Weights of a small sound classifier: widths [96, 112, 144].
Rows from block 9 of a small sound classifier, named by matrix and row number. Rows with one number belong to one channel. Each number is 128 + 24 x the weight over its row's rms, rounded and kept within 0 to 255. All counts start at 0. Numbers have three digits each. After the name is the row's rms in percent of the matrix's.
After each channel's rows are labels from the 100 clips, of 14976, where the channel reaches its highest value: "responds to" is what is common among them. Only what is clearly more common there than usual is listed. The data: short read English sentences (LibriTTS-R). In brackets: how many of the 100, against the usual share in percent.
# convs0: first width-5 conv (model.blocks.9.convs.0.weight, 112x112x5, each kernel summed), inputs 0-111
# convs1: second width-5 conv (model.blocks.9.convs.1.weight, 112x112x5, transposed, each kernel summed), outputs 0-111

convs0.104 129:101127133127136141137125112120119111138161128122138123128087100140142129112160062123117160088129127085105099100158118135135123142152080124135127137130080080131144133128102119107114094087085155164141084135091107154146101133132121119103134139100100130101120126113083083131098068122107124151065133112112107107129082123133097138098141119109
convs1.104 126:157107143116118135146129161103142165140183134086146134145126110146155104163149106161142162110154134102123118103143120117097109129138105117126126088076109124152161150193126136132121114118106151156139115117103110179104110120144135084096114156153124109092134175120105120127117102136106166176121127130079177126142103150177138131144143128114
responds to: voice: male (100 vs 45.9)

convs0.13 105:146098083141146121119126150090121123127161140125141145144124128173149130114158078114136159088112116103122109129149135150135142138130085132162125135135099103170157148147125125148109099114098160179109095134097098158169105137099143150117100134145114185071138146105113096135116097160098131156091136119116144089109092106153143140137171137117
convs1.13 090:112104086083115149110152112097091131125138149082100124107157099135112086103135112118150129114113123119091094125109103105087133125064109138090119097112114137173134083159184092135114156113096110087119163081110115146098137129097159110123112123146143090118099151143121117133121113141115122148107100145105135129105105116159098136145151131133
responds to: voice: male (99 vs 45.9)

convs0.6 097:102155165153137130165126128132046125158150104145140136124093039133124081108125106096098146124094149125109135099150122144161118107156106120094128124126135104127156150131107122113078159133116136155086130120153144157129108140158159109126104152124141095100113142141119136155115106119127122148114115076112098116101109157120088136123144138103
convs1.6 106:096136152143130149125134101132120170164135101165149071108131091135184082156144125129116169160112126103149139090121124095107137094145113144129153112099131135110141125125100111095084140141130133151109125132108121124106107161145113057092106150104141081105095125150133165158172134120112128138147120127080106166133120146125128091151114144130
responds to: voice: male (98 vs 45.9)

convs0.30 107:175102097146126151116130143119072168147124109134140137094151092098144099092120168110154122145079094160148175174103143103136133136130169123128141135147132167147116085113170115139102130151148126115066136128135123127097153141115110105147110098116145138158111104137163147154160164085155113107155121128132160130129150149104139116153124144139
convs1.30 095:107148141138143102126107109141108104111099114102104119117094136107102121084098141107116092089095097139151129126131138117129105114130136133129123138143145078116092104190115131115131125118142123116109133121132126119135110127142131116124107098246114154142116197123135105098099130114133116093134108115140107123101145122201130125114119104106
responds to: voice: female (100 vs 54.1)

convs0.19 107:143134168147141124149090159118137138163177130138141143162093131172156094161159101105129160112110125120133132113150134148144118122153094130152137138142124116161163175142094122166123134123107170174122106125123139174214100136147155129126122148125120157099129160133113112154113107168093126160120150102119123120110102150162112146136166146123
convs1.19 115:107121105099098135084161111110096133146106115129113102106140109146128113133159109145149147134122122100104101099100099114091153114108095183093095122118117139130133100135148104091114162105104099097108168094093112105118114164100142110101113138127168100119099136160116162144125108149111102130122104172104112173102110087136108103153132153174
responds to: voice: male (99 vs 45.9)

convs0.34 112:156093096132136116113102153104121136151167144142153136152125135187151113123155088108143170114113128114128130125144132160126147126145088131155124135143122126189161161147112129166095126127105159181105111128120123155189114122094159145129091142151117184100145155132113104150138131168100129161117143116116133086101111116160142136138174149132
convs1.34 119:095107095094084138092136098102085122131110129118093125098152095145116087104136108127159132124110119117095091125088103108104140133076107141100096113122103143161136095125158098115102150097095092078089155101105098115112126147092175123122106127136139106113106135145103135143123107157109110131094094149113106139104099105132098117139157141140
responds to: voice: male (98 vs 45.9)

convs0.85 097:089140152151135136153114113120076115143156116139131121108077063133136099099148083105101165107105133096137141089151122142154107138163086134106125121130095092118144143126098123110097135103102151175129113116132129152139105133142133101109127141096115105109110134131089104143106083115120111157086118080093095094126101136114082133109127126097
convs1.85 097:116116164145128154131120126130128183143155124144156110129141097135165087166134121130128153168126127104165158087134146108109131120146111137132142091061128151120147147151114137113087133146137145155126128137103114148108106150150118071083103147132146089096119137155115156157170117122099149154164131131064137163162119162149140131170115136119
responds to: voice: male (99 vs 45.9)

convs0.28 105:169112059142144110118136130105077127141119131113133142075166064104133091065129160142128112113110096143128122132100120109141168122111156126147130149137118140163106069119150132133127110130136109108095120127122100110089125127101117126116085084112117150120126099124148135146128138083160125094135129115149164094113123103109167101132119138096
convs1.28 082:157123121145143144120111131115153119091127167098109144133129195123084159105104161104125096112125102148133143165130155120145080158085146114147132141171151124136124109127133136152114127144138116104129130112158141162140161089130144168147128100185116145163156158104158099084111155140165159150142141108142153095128149141146145143110157078112
responds to: voice: female (100 vs 54.1)

convs0.20 056:128115099154176111056152093121088118122164134093158127120153115128162088073121140094126144111048127156132124162125173141144142118124149104158094153094140145122097153137130148122098146102135150160088158087154130129118148072120111144143118126138126124123138121114115132147138127140105114132100103114126166102116139124136138112124136164126
convs1.20 051:098104132121113105119169140117065067146072119146099125123119100131091084073166126109123095134080090133136119118146139156135089101118120113131146108131109146098138130175112121152112096122121134105145108123103086104140090170110122165126183112141120124119147168112122137108115114136138098092118124147131122153121125123133113158124150113093
responds to: voice: female (95 vs 54.1)

convs0.18 114:151105124132133117126104157103131135156164137139149141157114135194152108136158090104145167116109129113127133112144132157130142128143085134149124140146126123188163171149107127160099125128102161180113107133123126160197111129104164145127089144147123183089139157133114107147140130168099129160123142115114133092109112127156138143143175151129
convs1.18 113:103108094092091135090139106099087128137111135126095111098155102147126101111136103129158135131112123107088088113084101112102140121088109141098101111115105137161140096123157098110106153101090093081089162095097098112104122154095171120120115129134138106109109132148110134145132101159108108129104101154109107146093102103132090110139156141148
responds to: voice: male (97 vs 45.9)

convs0.21 110:150094093132139114111106152098122135146160138131147141144127128191151104115154090105140164111106130109125130123141131163126150125133088127154115138141121116186158161146113130156094124131103155177099111130114113158178113128092160151122076141153120182082146155126122109149139126165100129159120139113114141083103112110157148136145171148115
convs1.21 103:111106084091091142092135095092083125132114137119088122102153098145119096097137105121153133128108121113092093124084095104111132124079110134099111107117103140165141092128154092118106149102089094078089160089105096120100125146092175125123113124136133107113107134140110127140131107150109111133104103143112114133100100102134088116137161136132
responds to: voice: male (98 vs 45.9)

convs0.86 118:155104121136134123129108156108137136153160145141148142162125137198150123137160101108148160122118130121126139117146128160133151134140089138152134141151134127189168173152108127172105132133115158180114114136125126157202110132103171148132094144152123184099144157144123108149143140174107138154130145113116134094110124119158145143145175142128
convs1.86 112:114102084095083133087139110094095122134110136133091113101147106149121107113137100129156129126116124105088085112088104116116140118085109133107102113113097130161135106112150097117114140100094094072092152102092098108098125153084173123122115127130133112111114127138100132145132099160100105126097115154113109142087093096125086115134156144146
responds to: voice: male (96 vs 45.9)

convs0.65 096:084129135140138146145105122123078107139154111130132098113084057137133112066152074099110157104108133096119128096150113140145110137144087134105134124139101093129143128130105122105111133094100152161136114126121124155132107141126134105109133141099113112117108138127095097141107086109125116150072120080100094087129107130119086130099135116085
convs1.65 100:136109162150129151142124144130154174155143134150159111142139114134164107163123121137123156172151143112171158100142162122122116106137122122143150088058122157130156152156117141137096134158127140152146129134113122167099105145159122097093129156136140098092137149148111145147179122129106167156161151125077142156163128183142145149168121141119
responds to: voice: male (100 vs 45.9)

convs0.0 116:144139172150136121141098153118119145168173118145152143159090125168152088159155096101136161113109131121129130106147144155149125118159092129148133142140121113168162167140103120161108132117106171175108106123123138171202106136149159124126113152131118151104121165131110109163115107157098127159114144107116118118100103157165105150132160147127
convs1.0 143:092116108106093128091145100105096134155115113134111105102144103142135102124150108145148144129121124102110106105094100101096153119107091182094095118123117141131141095133148105082102168100102100102096169104102106114123116171103138113100104140129164102118095132162115159145124110146108104134118095153106102163103103096131108093148136153171
responds to: voice: male (100 vs 45.9)

convs0.53 093:147136148151130151145125119139105167161099088129125129077126090086116126109134130144123100135136083118135168139094140092137131142121132124122135136125137134116123087134164107122104131125127132127098146175142126131103149144130094067108108100079141100121075116120175168156129137061168089106125100097121132128100126161083134131141111131154
convs1.53 063:113118152135146134128113115152140131148126122115118097134091174106139154086086152107103131152123145155153144130128149102140087097136162096134151118126160096110129129140093159137113132157139120130128126143153150167110123095146125121145107136205097118129127175119148089080149159106140116149154121081144123077121124151166151124083111102083
responds to: voice: female (100 vs 54.1)

convs0.2 110:150109118135139121122104154102120132163174130128148135141107131176158101128164080100142167100107128112129128107146137156133143125141081132161121142143118123182168163146112124161102115118097166181111107133109129165186113129108154147121092144134116178094134156125110106152121111162096127157108139116119129083115101127155128141135176146134
convs1.2 104:096105102087092139101138101094096136150112135116103121101162089150126089114144111140168139126125124108098100121090096101096142127085109151088098109114098149165145097135162107110095166106096090086104162104107101125102121154101153121115115135137139092103110139147109146144136109159115109139108099164107116143104096113134102112148155148143
responds to: voice: male (98 vs 45.9)

convs0.35 093:145103121129136121122104158106122128162177132127152124142109122186158077121173090095130148113102131122126122114141134153126155124127086134169132150137122128175173166153108124151092129114108175167115111143119136176178115120108144150132105147128124168092143161132112111155132122162102133155112138099124123077098108131164138130131172149128
convs1.35 084:088113099081085134114149110089099124154098144112111115103152085144120093092150114138158144129123124108085096129081094116095141118091106135095112105102084142149148103123156107112104151101093091078111156116107101111102119148102148138122135138129134100092126137135110133137139104159113101126109097169110107135092087125124101122129163147126
responds to: voice: male (100 vs 45.9)

convs0.41 067:119106132124146116111109136110127115155191149118159103149105142181160063131185112100122162124091118135133119135129135133119156129124101126189132158116130140133159178154119131137081141124116190156118121137127138180168131119126116142147127149127125157100159144121114114139118137164098139160115134101135126086117125133174144112111162154146
convs1.41 073:098123085075123130098170131114082106142085125118117103098117088137104092102155105119149142119102117115094100113107106126073156103113106150082127113115116143126133091121154100114126156098105099101125158106101124099113098143083132159131158129125156128097121148137109140140126097151115089118112105174121117156079100106117097110129145136128
responds to: voice: male (98 vs 45.9)

convs0.60 102:158106120129137116115091153103118142154170134131145140151118131179163091132147090097145173107101127121128133115135139163122138118154094121151120139142124121183157169138105129161098134124103156189102116132121124157182117117111157136128090146148118180094132166125116100158145128166097118168116138108110134090105116127156134145138166157131
convs1.60 109:094113105090092136087138101103082124135112126129097122104153095142122091109143104127150132131105118110095096111085106099102140127091097159083102116118115139146134090121157099113100166100089089084090171095103101108119119156092157120116116124129144103111104134156110144143124101150107109130102099152106109149105100104127100115144147135147
responds to: voice: male (98 vs 45.9)

convs0.4 132:125129138137141128133125137098116119160169126128148140138090123167146122136164069112138165086121131097117114101157135146138134136158073126146118136142099105156165158144108131133112095091091164178123093124092120162173098134135141139114114148123110151094133141112094096141100077149092128160085139120118121102122082133148107147124166145123
convs1.4 147:112100108099103124103155118101102140160145131107120119112147090156146088132161098154168153111129131102107106103121107108087144133108094156098093096101106149159155113156161112101100143101096127123103145101101102147105116159110147112093095151147146097101109150137097141157115094150104126152106097163103138143111095106154108102155151159146
responds to: voice: male (100 vs 45.9)

convs0.105 130:130124130133139123132122140093111120158173126128147140141095123167145121132166072106143166085118130101116116108158138146134135138150071128152123140143101108161169156149113130141111098092089168180122090130093119162176098135131145140118112150129110158094133146114100098140103082150095127159086138119122127099121087131149115145122169143123
convs1.105 141:111099103099105127099156121095102134156141136109115119111155092158138087120159100143165148113127134104107099110125102114092152132099098157099093099106105148163150104151171110104104147102092121114102148097096102144103121159100148119094100148148147103102109151140096138156116098150106127150106096166100138139110097103148103103155152156147
responds to: voice: male (99 vs 45.9)

convs0.111 108:154104129138141119120103154108119131167171136135148135146107131181157099134163081100143165107106129115123133104142139159129147124145088128156126138144127131185169169144107126160099130119098165178109113128125139171191113129107155146127093147135121172100134154129109109156139122166093125155118146112118128087112108134150123138134177150140
convs1.111 100:089112102103080142100142094097090135155108134130104122099153085151128086110146114143161143133121125103100096125088099105111140132091104149102099116119096144160140104127146111112098146101094088082085148110102090109106123161098158122117113141135141104109114134143110148145139109167106109134107095165104109146109096105129092118142156153147
responds to: voice: male (99 vs 45.9)

convs0.9 089:140096109123134115109103140112139132157174151136163125153118139194159106120159100117138156125110132125119134123141132156125161136121096136172120157161143141183166178154108134142080146129109173170121135136140143160171135112096154157138107147145125165112148155145113110162150147171110147158125149117124135078120129131158145128132172157143
convs1.9 088:102108096086088133105139110095080107141094140132098114098135097144118096092143110130153134128112118111087088126082105111113132127088111124100109111115091134146146105100148111123115125098096080079099140104093092099104111159094147138137137128123129110101127129127100131132134101163102101122094105151122103141089082108109085120125159143134
responds to: voice: male (99 vs 45.9)

convs0.46 124:131078063135137117108128129087132113110155139125129135139126110156143143097156071123130151084113110093119105117149113136133145145121077128146114137133098101164151133134110121133111095105090148158109084136094094146139104138091137149104100121140109172077139120099113095129105096148099134145088136113103131090133091085135150130123166117104
convs1.46 094:166079093097124157148139145083127127104165166074120131119155109120113086120126121102145122126117126126108105151127128117107103132088119102134145074106123130187136114178182112173116128130103127116135133085122126169071147106111143098133129118152129091114134158117122109115129124128133171148114126131108173103134109143163129144133150103099
responds to: voice: male (95 vs 45.9)

convs0.84 120:147123148145141119131093154112131139165173127138149142150104134177157103152164087101139166101111128119133135109145141156133134128151087133152127145145120122178166173139104126162107124114103167179113103126118133168200101129127161138126096145134114169098132158133112107152123113161091119159116142113115124102111107141160116150136171150138
convs1.84 156:098112108098090132085149098102094132152115124131103117105147097146131101127147110144159140129121123107101098110087101106101149129099097170091088116120111147148143098131152104100100165099098093094088169097103104117114125160104145117104107139134155099115103137155106155150127105152113112134108097165110111158108102099131105104150145151163
responds to: voice: male (99 vs 45.9)

convs0.109 111:151117115131130139118133118126083157145103121138145134081157096082138106096120179116142103150090106159147166171102142095124130140116169130123129134145138166109108082110166119121103139150156124102079143128142128111093157138127091115142118105098148127158109101144171162155148161083156107094157120131141146139136156168099135109147107149136
convs1.109 117:103144136136142104119103107141112118118101097088100126111110137105111123091102149105111098112093096146148143142124142107130101125124140131118125138146147091105098105195120122110126131130141121113109129121145135117139114115135120111140108101214114138150107220127144110091111140111146103103142106108148115113110146127216135128108108104112
responds to: voice: female (100 vs 54.1)

convs0.39 108:151108134135139122124097152109117133158176122134152137149107134176157092141155078089148165100100128118130129115141145155125140120146092132157118141140113112176160161138114125162092118108097168181098107128118130164191119127117150135126099144138114166091128159116105097158125111160095121163101140115115122101103100135161125148129167148143
convs1.39 120:083111110093095139090141097102089130145120128127105129099161092141129079107144108128152141129115121108108104120094106102096150135093093167093099116114107152153137090130163102107098171101098103095091171092109098120118122156099148121110118131134149100114104138159108147150122102149114114137107089157104113154110101110131104113151139144152
responds to: voice: male (99 vs 45.9)

convs0.77 128:113135144138137129139128127104106118159170118130148139133084115161146116134161070114131168088121137096112110099161137149140124130161078128141119135136093099148159158144104131127106098088089164177129091126097118160169098132140142132113117153120112136100127143113087096137099071137098127159080133118114113107120087138143099146112154145114
convs1.77 138:109101119111102123113149120106110145168152124111126115116140086151156081137162099161154165113131132100115111098122110098090142128122092152104100093089103143150156117158148117091094136104098133133099135111098103152109110161118139099087090158144138094096105152137094143154116092143100128155111097152094136146114095113153112102156144160149
responds to: voice: male (100 vs 45.9)

convs0.99 111:149100111133133122119104152106132139157164142141157139156118138206147112125157097105147147121116128121125133121141133161131148129122090141156125141150135129190168168156112129162093131132109161172118113136121126162194117127099167152132092145152128184098147155142123109151138141172106137156126150118119138091107120120157138140146176152130
convs1.99 117:110100080085084132086133106095095123133107138125093109097144104145123108101140101131158137125116122111085088120087093108109133121087108134107104110119094139159136103120147096113105139100087090078095146099099101109096125152088166128126117127129132104109117130139103130141129103158107106124097102155118104136094093096127088112133151141135
responds to: voice: male (96 vs 45.9)

convs0.94 117:158093099131131118118102151106123141146159140141147136150126131192151114118146095104146174123114126112125140111137129160127151127144094132148124140149132128194159166142108128165095132138106146182103118134126123154192117125089173146127083140157121186099144155140123105149151142169110129158127143112112135086109125113154146137143168144116
convs1.94 112:108100085100085134097131103097088128133111136129092115102153105145119101098132101122155129129108118112099085113085101105118133124081108133103102109116106132164139104117152101119101143097092088079082155101098095111099127156086183120119105124135136114107110129138103130143133106158103113126097106148109106133099093101127095109132154139138
responds to: voice: male (98 vs 45.9)

convs0.102 110:151096123131131116121099152109132143158166137139151138155122137197154104135152098109147165122111129117119135122136134166122147119139095127154121142143132126184164173150107123157093131128111160179106120130128131159193112122103167141132085146150120179096140161142116103154148141166107129161128140109111129092097122130162137140145169155136
convs1.102 114:102110096091083132090137100102086121135105129132096123102149101143121100107136107129154133126111124113094086115084101109112141127093107145099108116119100133160135096111155101114103143091090086081084158110104098105108125157090173124120113126131137108108111129142101133140124102162102106125095097153114104139096089098122093118130153139147
responds to: voice: male (98 vs 45.9)

convs0.52 122:117130132135141142136132124112130113135163137121140135128089121144140138124157065124129159078131121081115101107159126141143130146150077129144130135132082081145150131136114121127129091090093157170138085134085103153150094140133128123106136133118105149089124129105086083131100057130103127153065139122114119105132077119140111144108147122122
convs1.52 095:162098122108117133126138166102140160127180140068134136141148111140136097157147105157154145112150123111121115113139116118084128132116105140125118086082115129161146127195162117136130136117103150138144129109101115176107121132122144081101111142171137113102111179133110118130104107128106164168121131141087185126131103129189135138151142130135
responds to: voice: male (100 vs 45.9)

convs0.76 079:160095125131146132108098150128093153164189143142156145148110123167158091120152111097144130112081132116147117137136159158139124112113114139179138139106101116154159158149104128162094133110112182149142113114123124161167116127119140131122178146129107142123128157119074086162098115158091124143107139110095126111110108162165088125130150141125
convs1.76 084:085134106109091137094139091088101114156105109095124112105144094133122083113152117137133154111110116107098105149109089089102152128089073150134092135135090143103140104135131094081080145088099107098100128116109087086138132148087118125115095144119144103121106138146105159126101112150120121125104095141095099149118112106129133120135133149141
responds to: voice: male (98 vs 45.9)

convs0.101 122:145124144144140123130103153102114132163174124135151142150098129177152103148166084103143164097109129113129129109152144153137135126154081131152126141142113120175168164146109122156107113108096171178115098127111131167191102135126157140122106149133113163094130158119104106153115101156095127161105140116116124101112097142158119148133173148133
convs1.101 125:091110105101092134090147098104098138160119126122109118102157097151132093121153107143159141129123126106105108114095102108096153124100100169094095114117107149153144096135159104097102170099099104097093172102103104125111122159100145116109105143135154099112103138156110155149126107151112112138115092164106116158112101104140099109154147158160
responds to: voice: male (99 vs 45.9)

convs0.50 076:118114139148143153147117128124097119131179131108128117113080100139135108098159083100143156093102110096144115106160129138136114177126089159116156132140089099151141129126100127124127104091097165166154081139092113149142097123126132104109165141097105153122128115103093088145098083111112128151086129115090126104159104127142095153114134112095
convs1.50 076:140097138140126141119151155123138146122128149119149132127166125142147087140125117122139157157132143106166149109143156148117142123117104149150127092074128162128130126171168131164117146139118138134148145104109116136114136159128139139093143145175159120116144178174108154165144121133114193146152156155090152168154134167168156172188119143140
responds to: voice: male (100 vs 45.9)

convs0.51 076:118141142162134118149114112117066131143154105140135147104085051137127076089126095110112151115111138116139142088157112139166104109148107145105134125127125084140160144139102125140093161115100143151132127105156138143127095135138161097105103139128119104095104135123118129153098094117116113154107136073089119091102096136132078127124153126098
convs1.51 065:102113141141138155096142106120127170153134107137150085116148092141168089156162130139133169153121111094147136105127116102098152114126098152122143102098142135103138114138120110099076137136130131150113131132099123126118125163125112052091083142117146075114088143162137170161139140130112140148154126143069137161149120132142153102159107138145
responds to: voice: male (100 vs 45.9)

convs0.110 095:142103098130141111116107146095101118122169120124141132143125118169163093117159089092133169091090119125120119108134138150117149127140091124162123142131103103163151157146132121154083104115104160182078103142102108160166121130107135138119093138140107175065135154112120097133117110159109128162096126114126129087106105112158150134139162141113
convs1.110 094:114103101068122132112156127102083129126124145118099106101160099127118083108136114098147132131096117138090092101104112115086137100093120154070134087106127138158130083136166090127115171119097098092111175069109125140094125148101150125127134121131154099106097139157122126142139110139119108140109108146111133138084107118133101118144143126128
responds to: voice: male (99 vs 45.9)

convs0.54 115:153128162145132129135095160116114144162170107143146147153093132162150099162150081101142166096109126107129132110146148154140125118156086131147128137136111105171160153136111119167112117110094164179103103124122134160196106138139160122118113140140112151099119163115099097155108095154101121163103135117113125119103088144159109151135156139136
convs1.54 127:086112111112099133090140093111096138150125112129111120107152106142134087128141106139148146127120127109119109112101114092105158123105091180099092118121122143139139091142156106083097173102104113104086169100104103121122120170099144108105093139138161102120086139164114154150124111143102112139120094154101111158110110105146103103152134153174
responds to: voice: male (99 vs 45.9)