config.toml
model = "sound classifier"
input = "log_mel"
win_length = 512
arch = "tc_resnet"
depths = [5, 5, 5]
loss = "cross_entropy"
init = "orthogonal"
learning_rate = 0.0017
beta1 = 0.85
eps = 1e-10
epochs = 58.7
lr_schedule = "linear"
final_lr_fraction = 0
warmup_steps = 4780
weight_decay = 0.09
Rows from block 9 of a small sound classifier, named by matrix and row number. Rows with one number belong to one channel. Each number is 500 + 25 x the weight over its row's rms, rounded and kept within 0 to 999. All counts start at 0. Numbers have three digits each. After the name is the row's rms in percent of the matrix's.
After each channel's rows are labels from the 100 clips, of 14976, where the channel reaches its highest value: "responds to" is what is common among them. Only what is clearly more common there than usual is listed. The data: short read English sentences (LibriTTS-R).
# convs0: first width-5 conv (model.blocks.9.convs.0.weight, 112x112x5, each kernel summed), inputs 0-111
# convs1: second width-5 conv (model.blocks.9.convs.1.weight, 112x112x5, transposed, each kernel summed), outputs 0-111

convs0.15 083:505487494514501516501515497487479511532510482488489513466512457474493490466523512506491483482483405491510516502485491473521527524498491502494530541520493487498500443504528475515461486483506510495467494545510483513489490497501454438471483441445477487489449481488531505502467495429538481469491482477510487468508497506485535536491500474504
convs1.15 062:497494517502512512518505498498543490498509516540502517516479563501480539474466515471462511512518552531524504507502539495514446486475523453529505506495514480503492489470503526515506503501504499487535513497536523563493508481527516526520535508550467520517523508494500462450502520492524527561497519449519495465477508551479503530460503472493
responds to: voice: female

convs0.44 097:547477453512521517484502501489426540516480495504509519460533456472521476443489541482522488516451483528509530539481513477502516506494544503493511515529503537512486470475538496516486510528523486481444519492510475485469520513483491491512473479498520512533499475521545520534535536475535494477526505509508550497500523520475507483516490522493
convs1.44 093:482528518517515471489480474513476475475467487453467494489467516478475497466477515477487461448465433510520510510506507487504474498499508506497488514526509452483463481549478507479498488489516497491478492496507496480518473493510505489501468461593478527521493563489511473469464502494509491460511484493519484499483517484573490490491496471477
responds to: voice: female

convs0.92 064:507474504479508529496513498511462551514491499517523450487503483503514479478480527474521487537457492530481529536470510478470505477470528479510531475479515542443488480492549492494449540531528506473453548500497511494482517509501478461521503494497543458505485510528542534516551529468520486488524477485502504520478531523494499486517475527509
convs1.92 092:468522514496504438493482489512481460501458460470487464488450493464494483457476506472486473459450466500518499494508503504492497467523497505484502508504498460458468487533477499482508496488516499503488480494498493452501431490500487522495498475553486521499494573488496483470464492478501472442504489495518473492471504485554506484479484479471
responds to: voice: female

convs0.3 087:533457468512517497478471519479480520531542517490524515515500496561538475477526473480509540489468499484495506512510514533509511491510462490533499515499488492553530545516476503525459502491472535561500490494490485535544482479473528522495486515515487548466517528494486474540510509539455493534477509477473515453477487510522506500511541532493
convs1.3 081:466494474463464507454510470470439477514464493482464493474506467512490461481523482491510506491460483483461469504461465470477501488449471509479462488504460513502513464506504470474470516465461468449466515454486473465500489514473516497494490493499490465489488513511477503492488480528488479489484454519472466516484473480510452509508537509504
responds to: voice: male

convs0.59 111:530464396506527483462488488470440501506497522494501523478544448510516479437489502505497507490477497500502498499493483492510533502492508488515481524509497525559509489490496508504479509517494481496458514490509467479474498491455514528483427488510487535495515466506512485530524521496519501484510499501499532451499501464494533463513521502456
convs1.59 081:533490493527493529493484491472503478453478539472474516500519551510446513489480517479521455477479439504493491541506501514539451548465497474520514509539491486519493512466501510524482453498499491480472459498492478488499536476499526521517470447499482507530532478452503475487478509532514545489488500513501517469526503491477503512496534458470
responds to: voice: female

convs0.17 066:513446482485516524459506488511461546499476496474507484499506495492520477462476522473529479520440480521461548531482498489468501479471534477492491480491519558458490505468537487524475550543518494475473550495519512488480516475488492482508494487512528483502490494515529529525555528504503492491541497509489510512510529546477495471536486540493
convs1.17 076:466523535512514460494479476509473471485455470470477493487447490484501470479475509468487473482442450493513496489510503501499477500524496498494501519497498436471467496521461514485499466475523502506471465478491482440514438501512506516481479467541479518517505543479497490465479489499493487420494489494498482509477503487539489503471502480469
responds to: voice: female

convs0.57 094:533458498501508533474489503506472564509476483508508504489513484477512470474493537465525481538449472531493551552478509459493493478477543484482520491506519532496504487462540478526476534529518490479446534506535516502482533516492496478518493480502530496521476477516534535532553547493510492490526502490490517507483529543468504486520499515510
convs1.57 094:472524522502511447489475475505471469481458467465470493487457504480494485474473504480483471462460451503514496493506506496488481495512500503498496510501503441479460490549473501481506481488517504495482477492500493458507450494514500486493476463575475521505486557482495476463467490490488483426501477482507475499475505493557493505480491479482
responds to: voice: female

convs0.70 083:539448456499524523459502484509451548499470504491499530473536471480513470441469532469523486524442476530495532542484515479494491486490558497488504500492507522511487493460532488525493535529513467497474533495532508478461524488475528495508474477517522509513484475514524524523549541493508495491520506497478532500488512521466501476524494519488
convs1.70 083:469531536525502481498473468504466482476451479461468505496470507480481488487480506485486465474462426496523502500516507490503457514518496491493493513504500441481461497552459500482495470479518511504471466487493482466519472490521503468490456454542486526516481548467502500469472492494485488436501476488487484506490504488552484512486488475488
responds to: voice: female

convs0.106 088:521490522507516525502497493510470552507475465514500485473493466482501447495495527481497480525475482524496551531472511466495490483496538473488505474472514530470493489486547481515464532524513488490429538512524524502477523519515476464507468485481535477495472507513549545523530522476517465502518490463505518533455514550464495486524488516518
convs1.106 081:469515519495517457486479483516479495491469465450473466484449497469501492457468513487485469482460466506513505471506502496485489472516516512469517502500529448468464489541471504486509486495521497504483487500502497478499452483509495491490481470579488511507479567484522486466492516478496473450512477493512472487469501493564514481473481484466
responds to: voice: female

convs0.24 077:528479475516508520499495506496436546520500462515507475476507469521525459451480530467530486519442478521524548547472511465506489478482527489498512503496500550494495486501545501515456520543523497489429525496499493503492523510486504472504477492512531496524498497527527518513539525474522478487542477487504534524487521537483498470532497522502
convs1.24 094:483522512512508473494479480505463493500458480435483476483453488479487484456489514487496467462467445508512499501506497500494480471515513493497503511519505454485467489556452498479503477494517494501488477488494487465500454491507498490487470460561478524507486567478515487473491500487501475442512485488503477487481514493567500483474492482447
responds to: voice: female

convs0.74 067:496473518484520505536494503501494528502479477526498458486502462493485417480481507464482475514455516509483517530472513488475494478449508477491526488471526522431494499490520506505455524512501489464425533530516501481478505486504485471507467514496529459480477529505528537497518504479504489510509468439482499526445511507489509505507485505521
convs1.74 071:472510504484499478481505500499475485504463481480499437480458471472496454446488506445485478482430501511505492477493500523472519444521498507481541478483502476462467491535484482487506501516509495497497489485488491459458437492497494500484496481535507530470481549499506502507500488487494485459512488498488480503439499504539522448491476486459
responds to: voice: female

convs0.96 059:493492507509517505473493497513519489538583582491514478502481539549541473485558486478498537490478495500530499477520540516487539523503476523550488522524508511500534563508462498499504512499507552522521496506498526538533508488484471520518521526470497527506530527503474487515494495538472497515504520491503492484529499496535492502483533511505
convs1.96 069:481483452472487514463559510477468478531479505488506506478523460526480473498556496513531544501488508467459472517478477502485511532476469528488464520503464527488526488474513498497486517462492479474513525488490475481515498524463503512497527532476537476509517506523471528512482477547495499505469493561465500557491489484462475517520515525536
responds to: voice: male

convs0.47 077:544505499525493530500509509505479542533508469505497488464510497466505505484504519522527481501506431504510524514465492484504533513509507497497534509498504509506479430488545477511465498495509511479447513551487481514472511516494465434470480448460513484504462486501557516501496508422536482466505480494511512511487510507486520513497473505531
convs1.47 052:467500505489508476493482483522520481489494514493479473488462548478462528456449524499482469465492503534537506459493526488498491483494522508511511513502524463484458461508504519518504517499515484473510523514502518516484471482513519523483499474610492522511506550503500461458471506481508500496508516475531462489466517502558534502475472486486
responds to: voice: female

convs0.83 120:513490509512510495503488521476483501534548497503519517520468502547520489513537445477513539460485498474498495481529512521508506503524449505527497508515478484546543530520486501519483471474461542558486465500472493538558472508500521508489478517505484538457503525485469469514475459528467499534465512493488501470484458505526491519504546513504
convs1.83 120:471480476475478510466523474473471509527502502484483494476533464523503454494523475515536516493494500479482478483480476475465526506465467541467469482484486524533518459521543475476472539477468481475470536469473474508477499532472529482477471515516529467482463519525482520531491476523479491520486465539470502524481474475520474480531518528532
responds to: voice: male

convs0.95 065:539506469508534500491498501514445534489479475487488493462531495487535467441471547491535488501463486535506524523489506485492512489505555499483503498479507535459461480472539523527524528528530474472462533503499492468468504506484502483493467483513534497524499503516541523492531513477527491483530492525516559534504524510480516473533461531502
convs1.95 079:483534542508518487488477484524483510490456498440463486501455504479477500504483514509482461475482414495512517485507500496480466498522502514476503513514524456466468495550449502479514485506525492499488481501500499473516453483536493486483475443549497517523484550486529501474481505493499486442523492496505485512486519490558498488486492471479
responds to: voice: female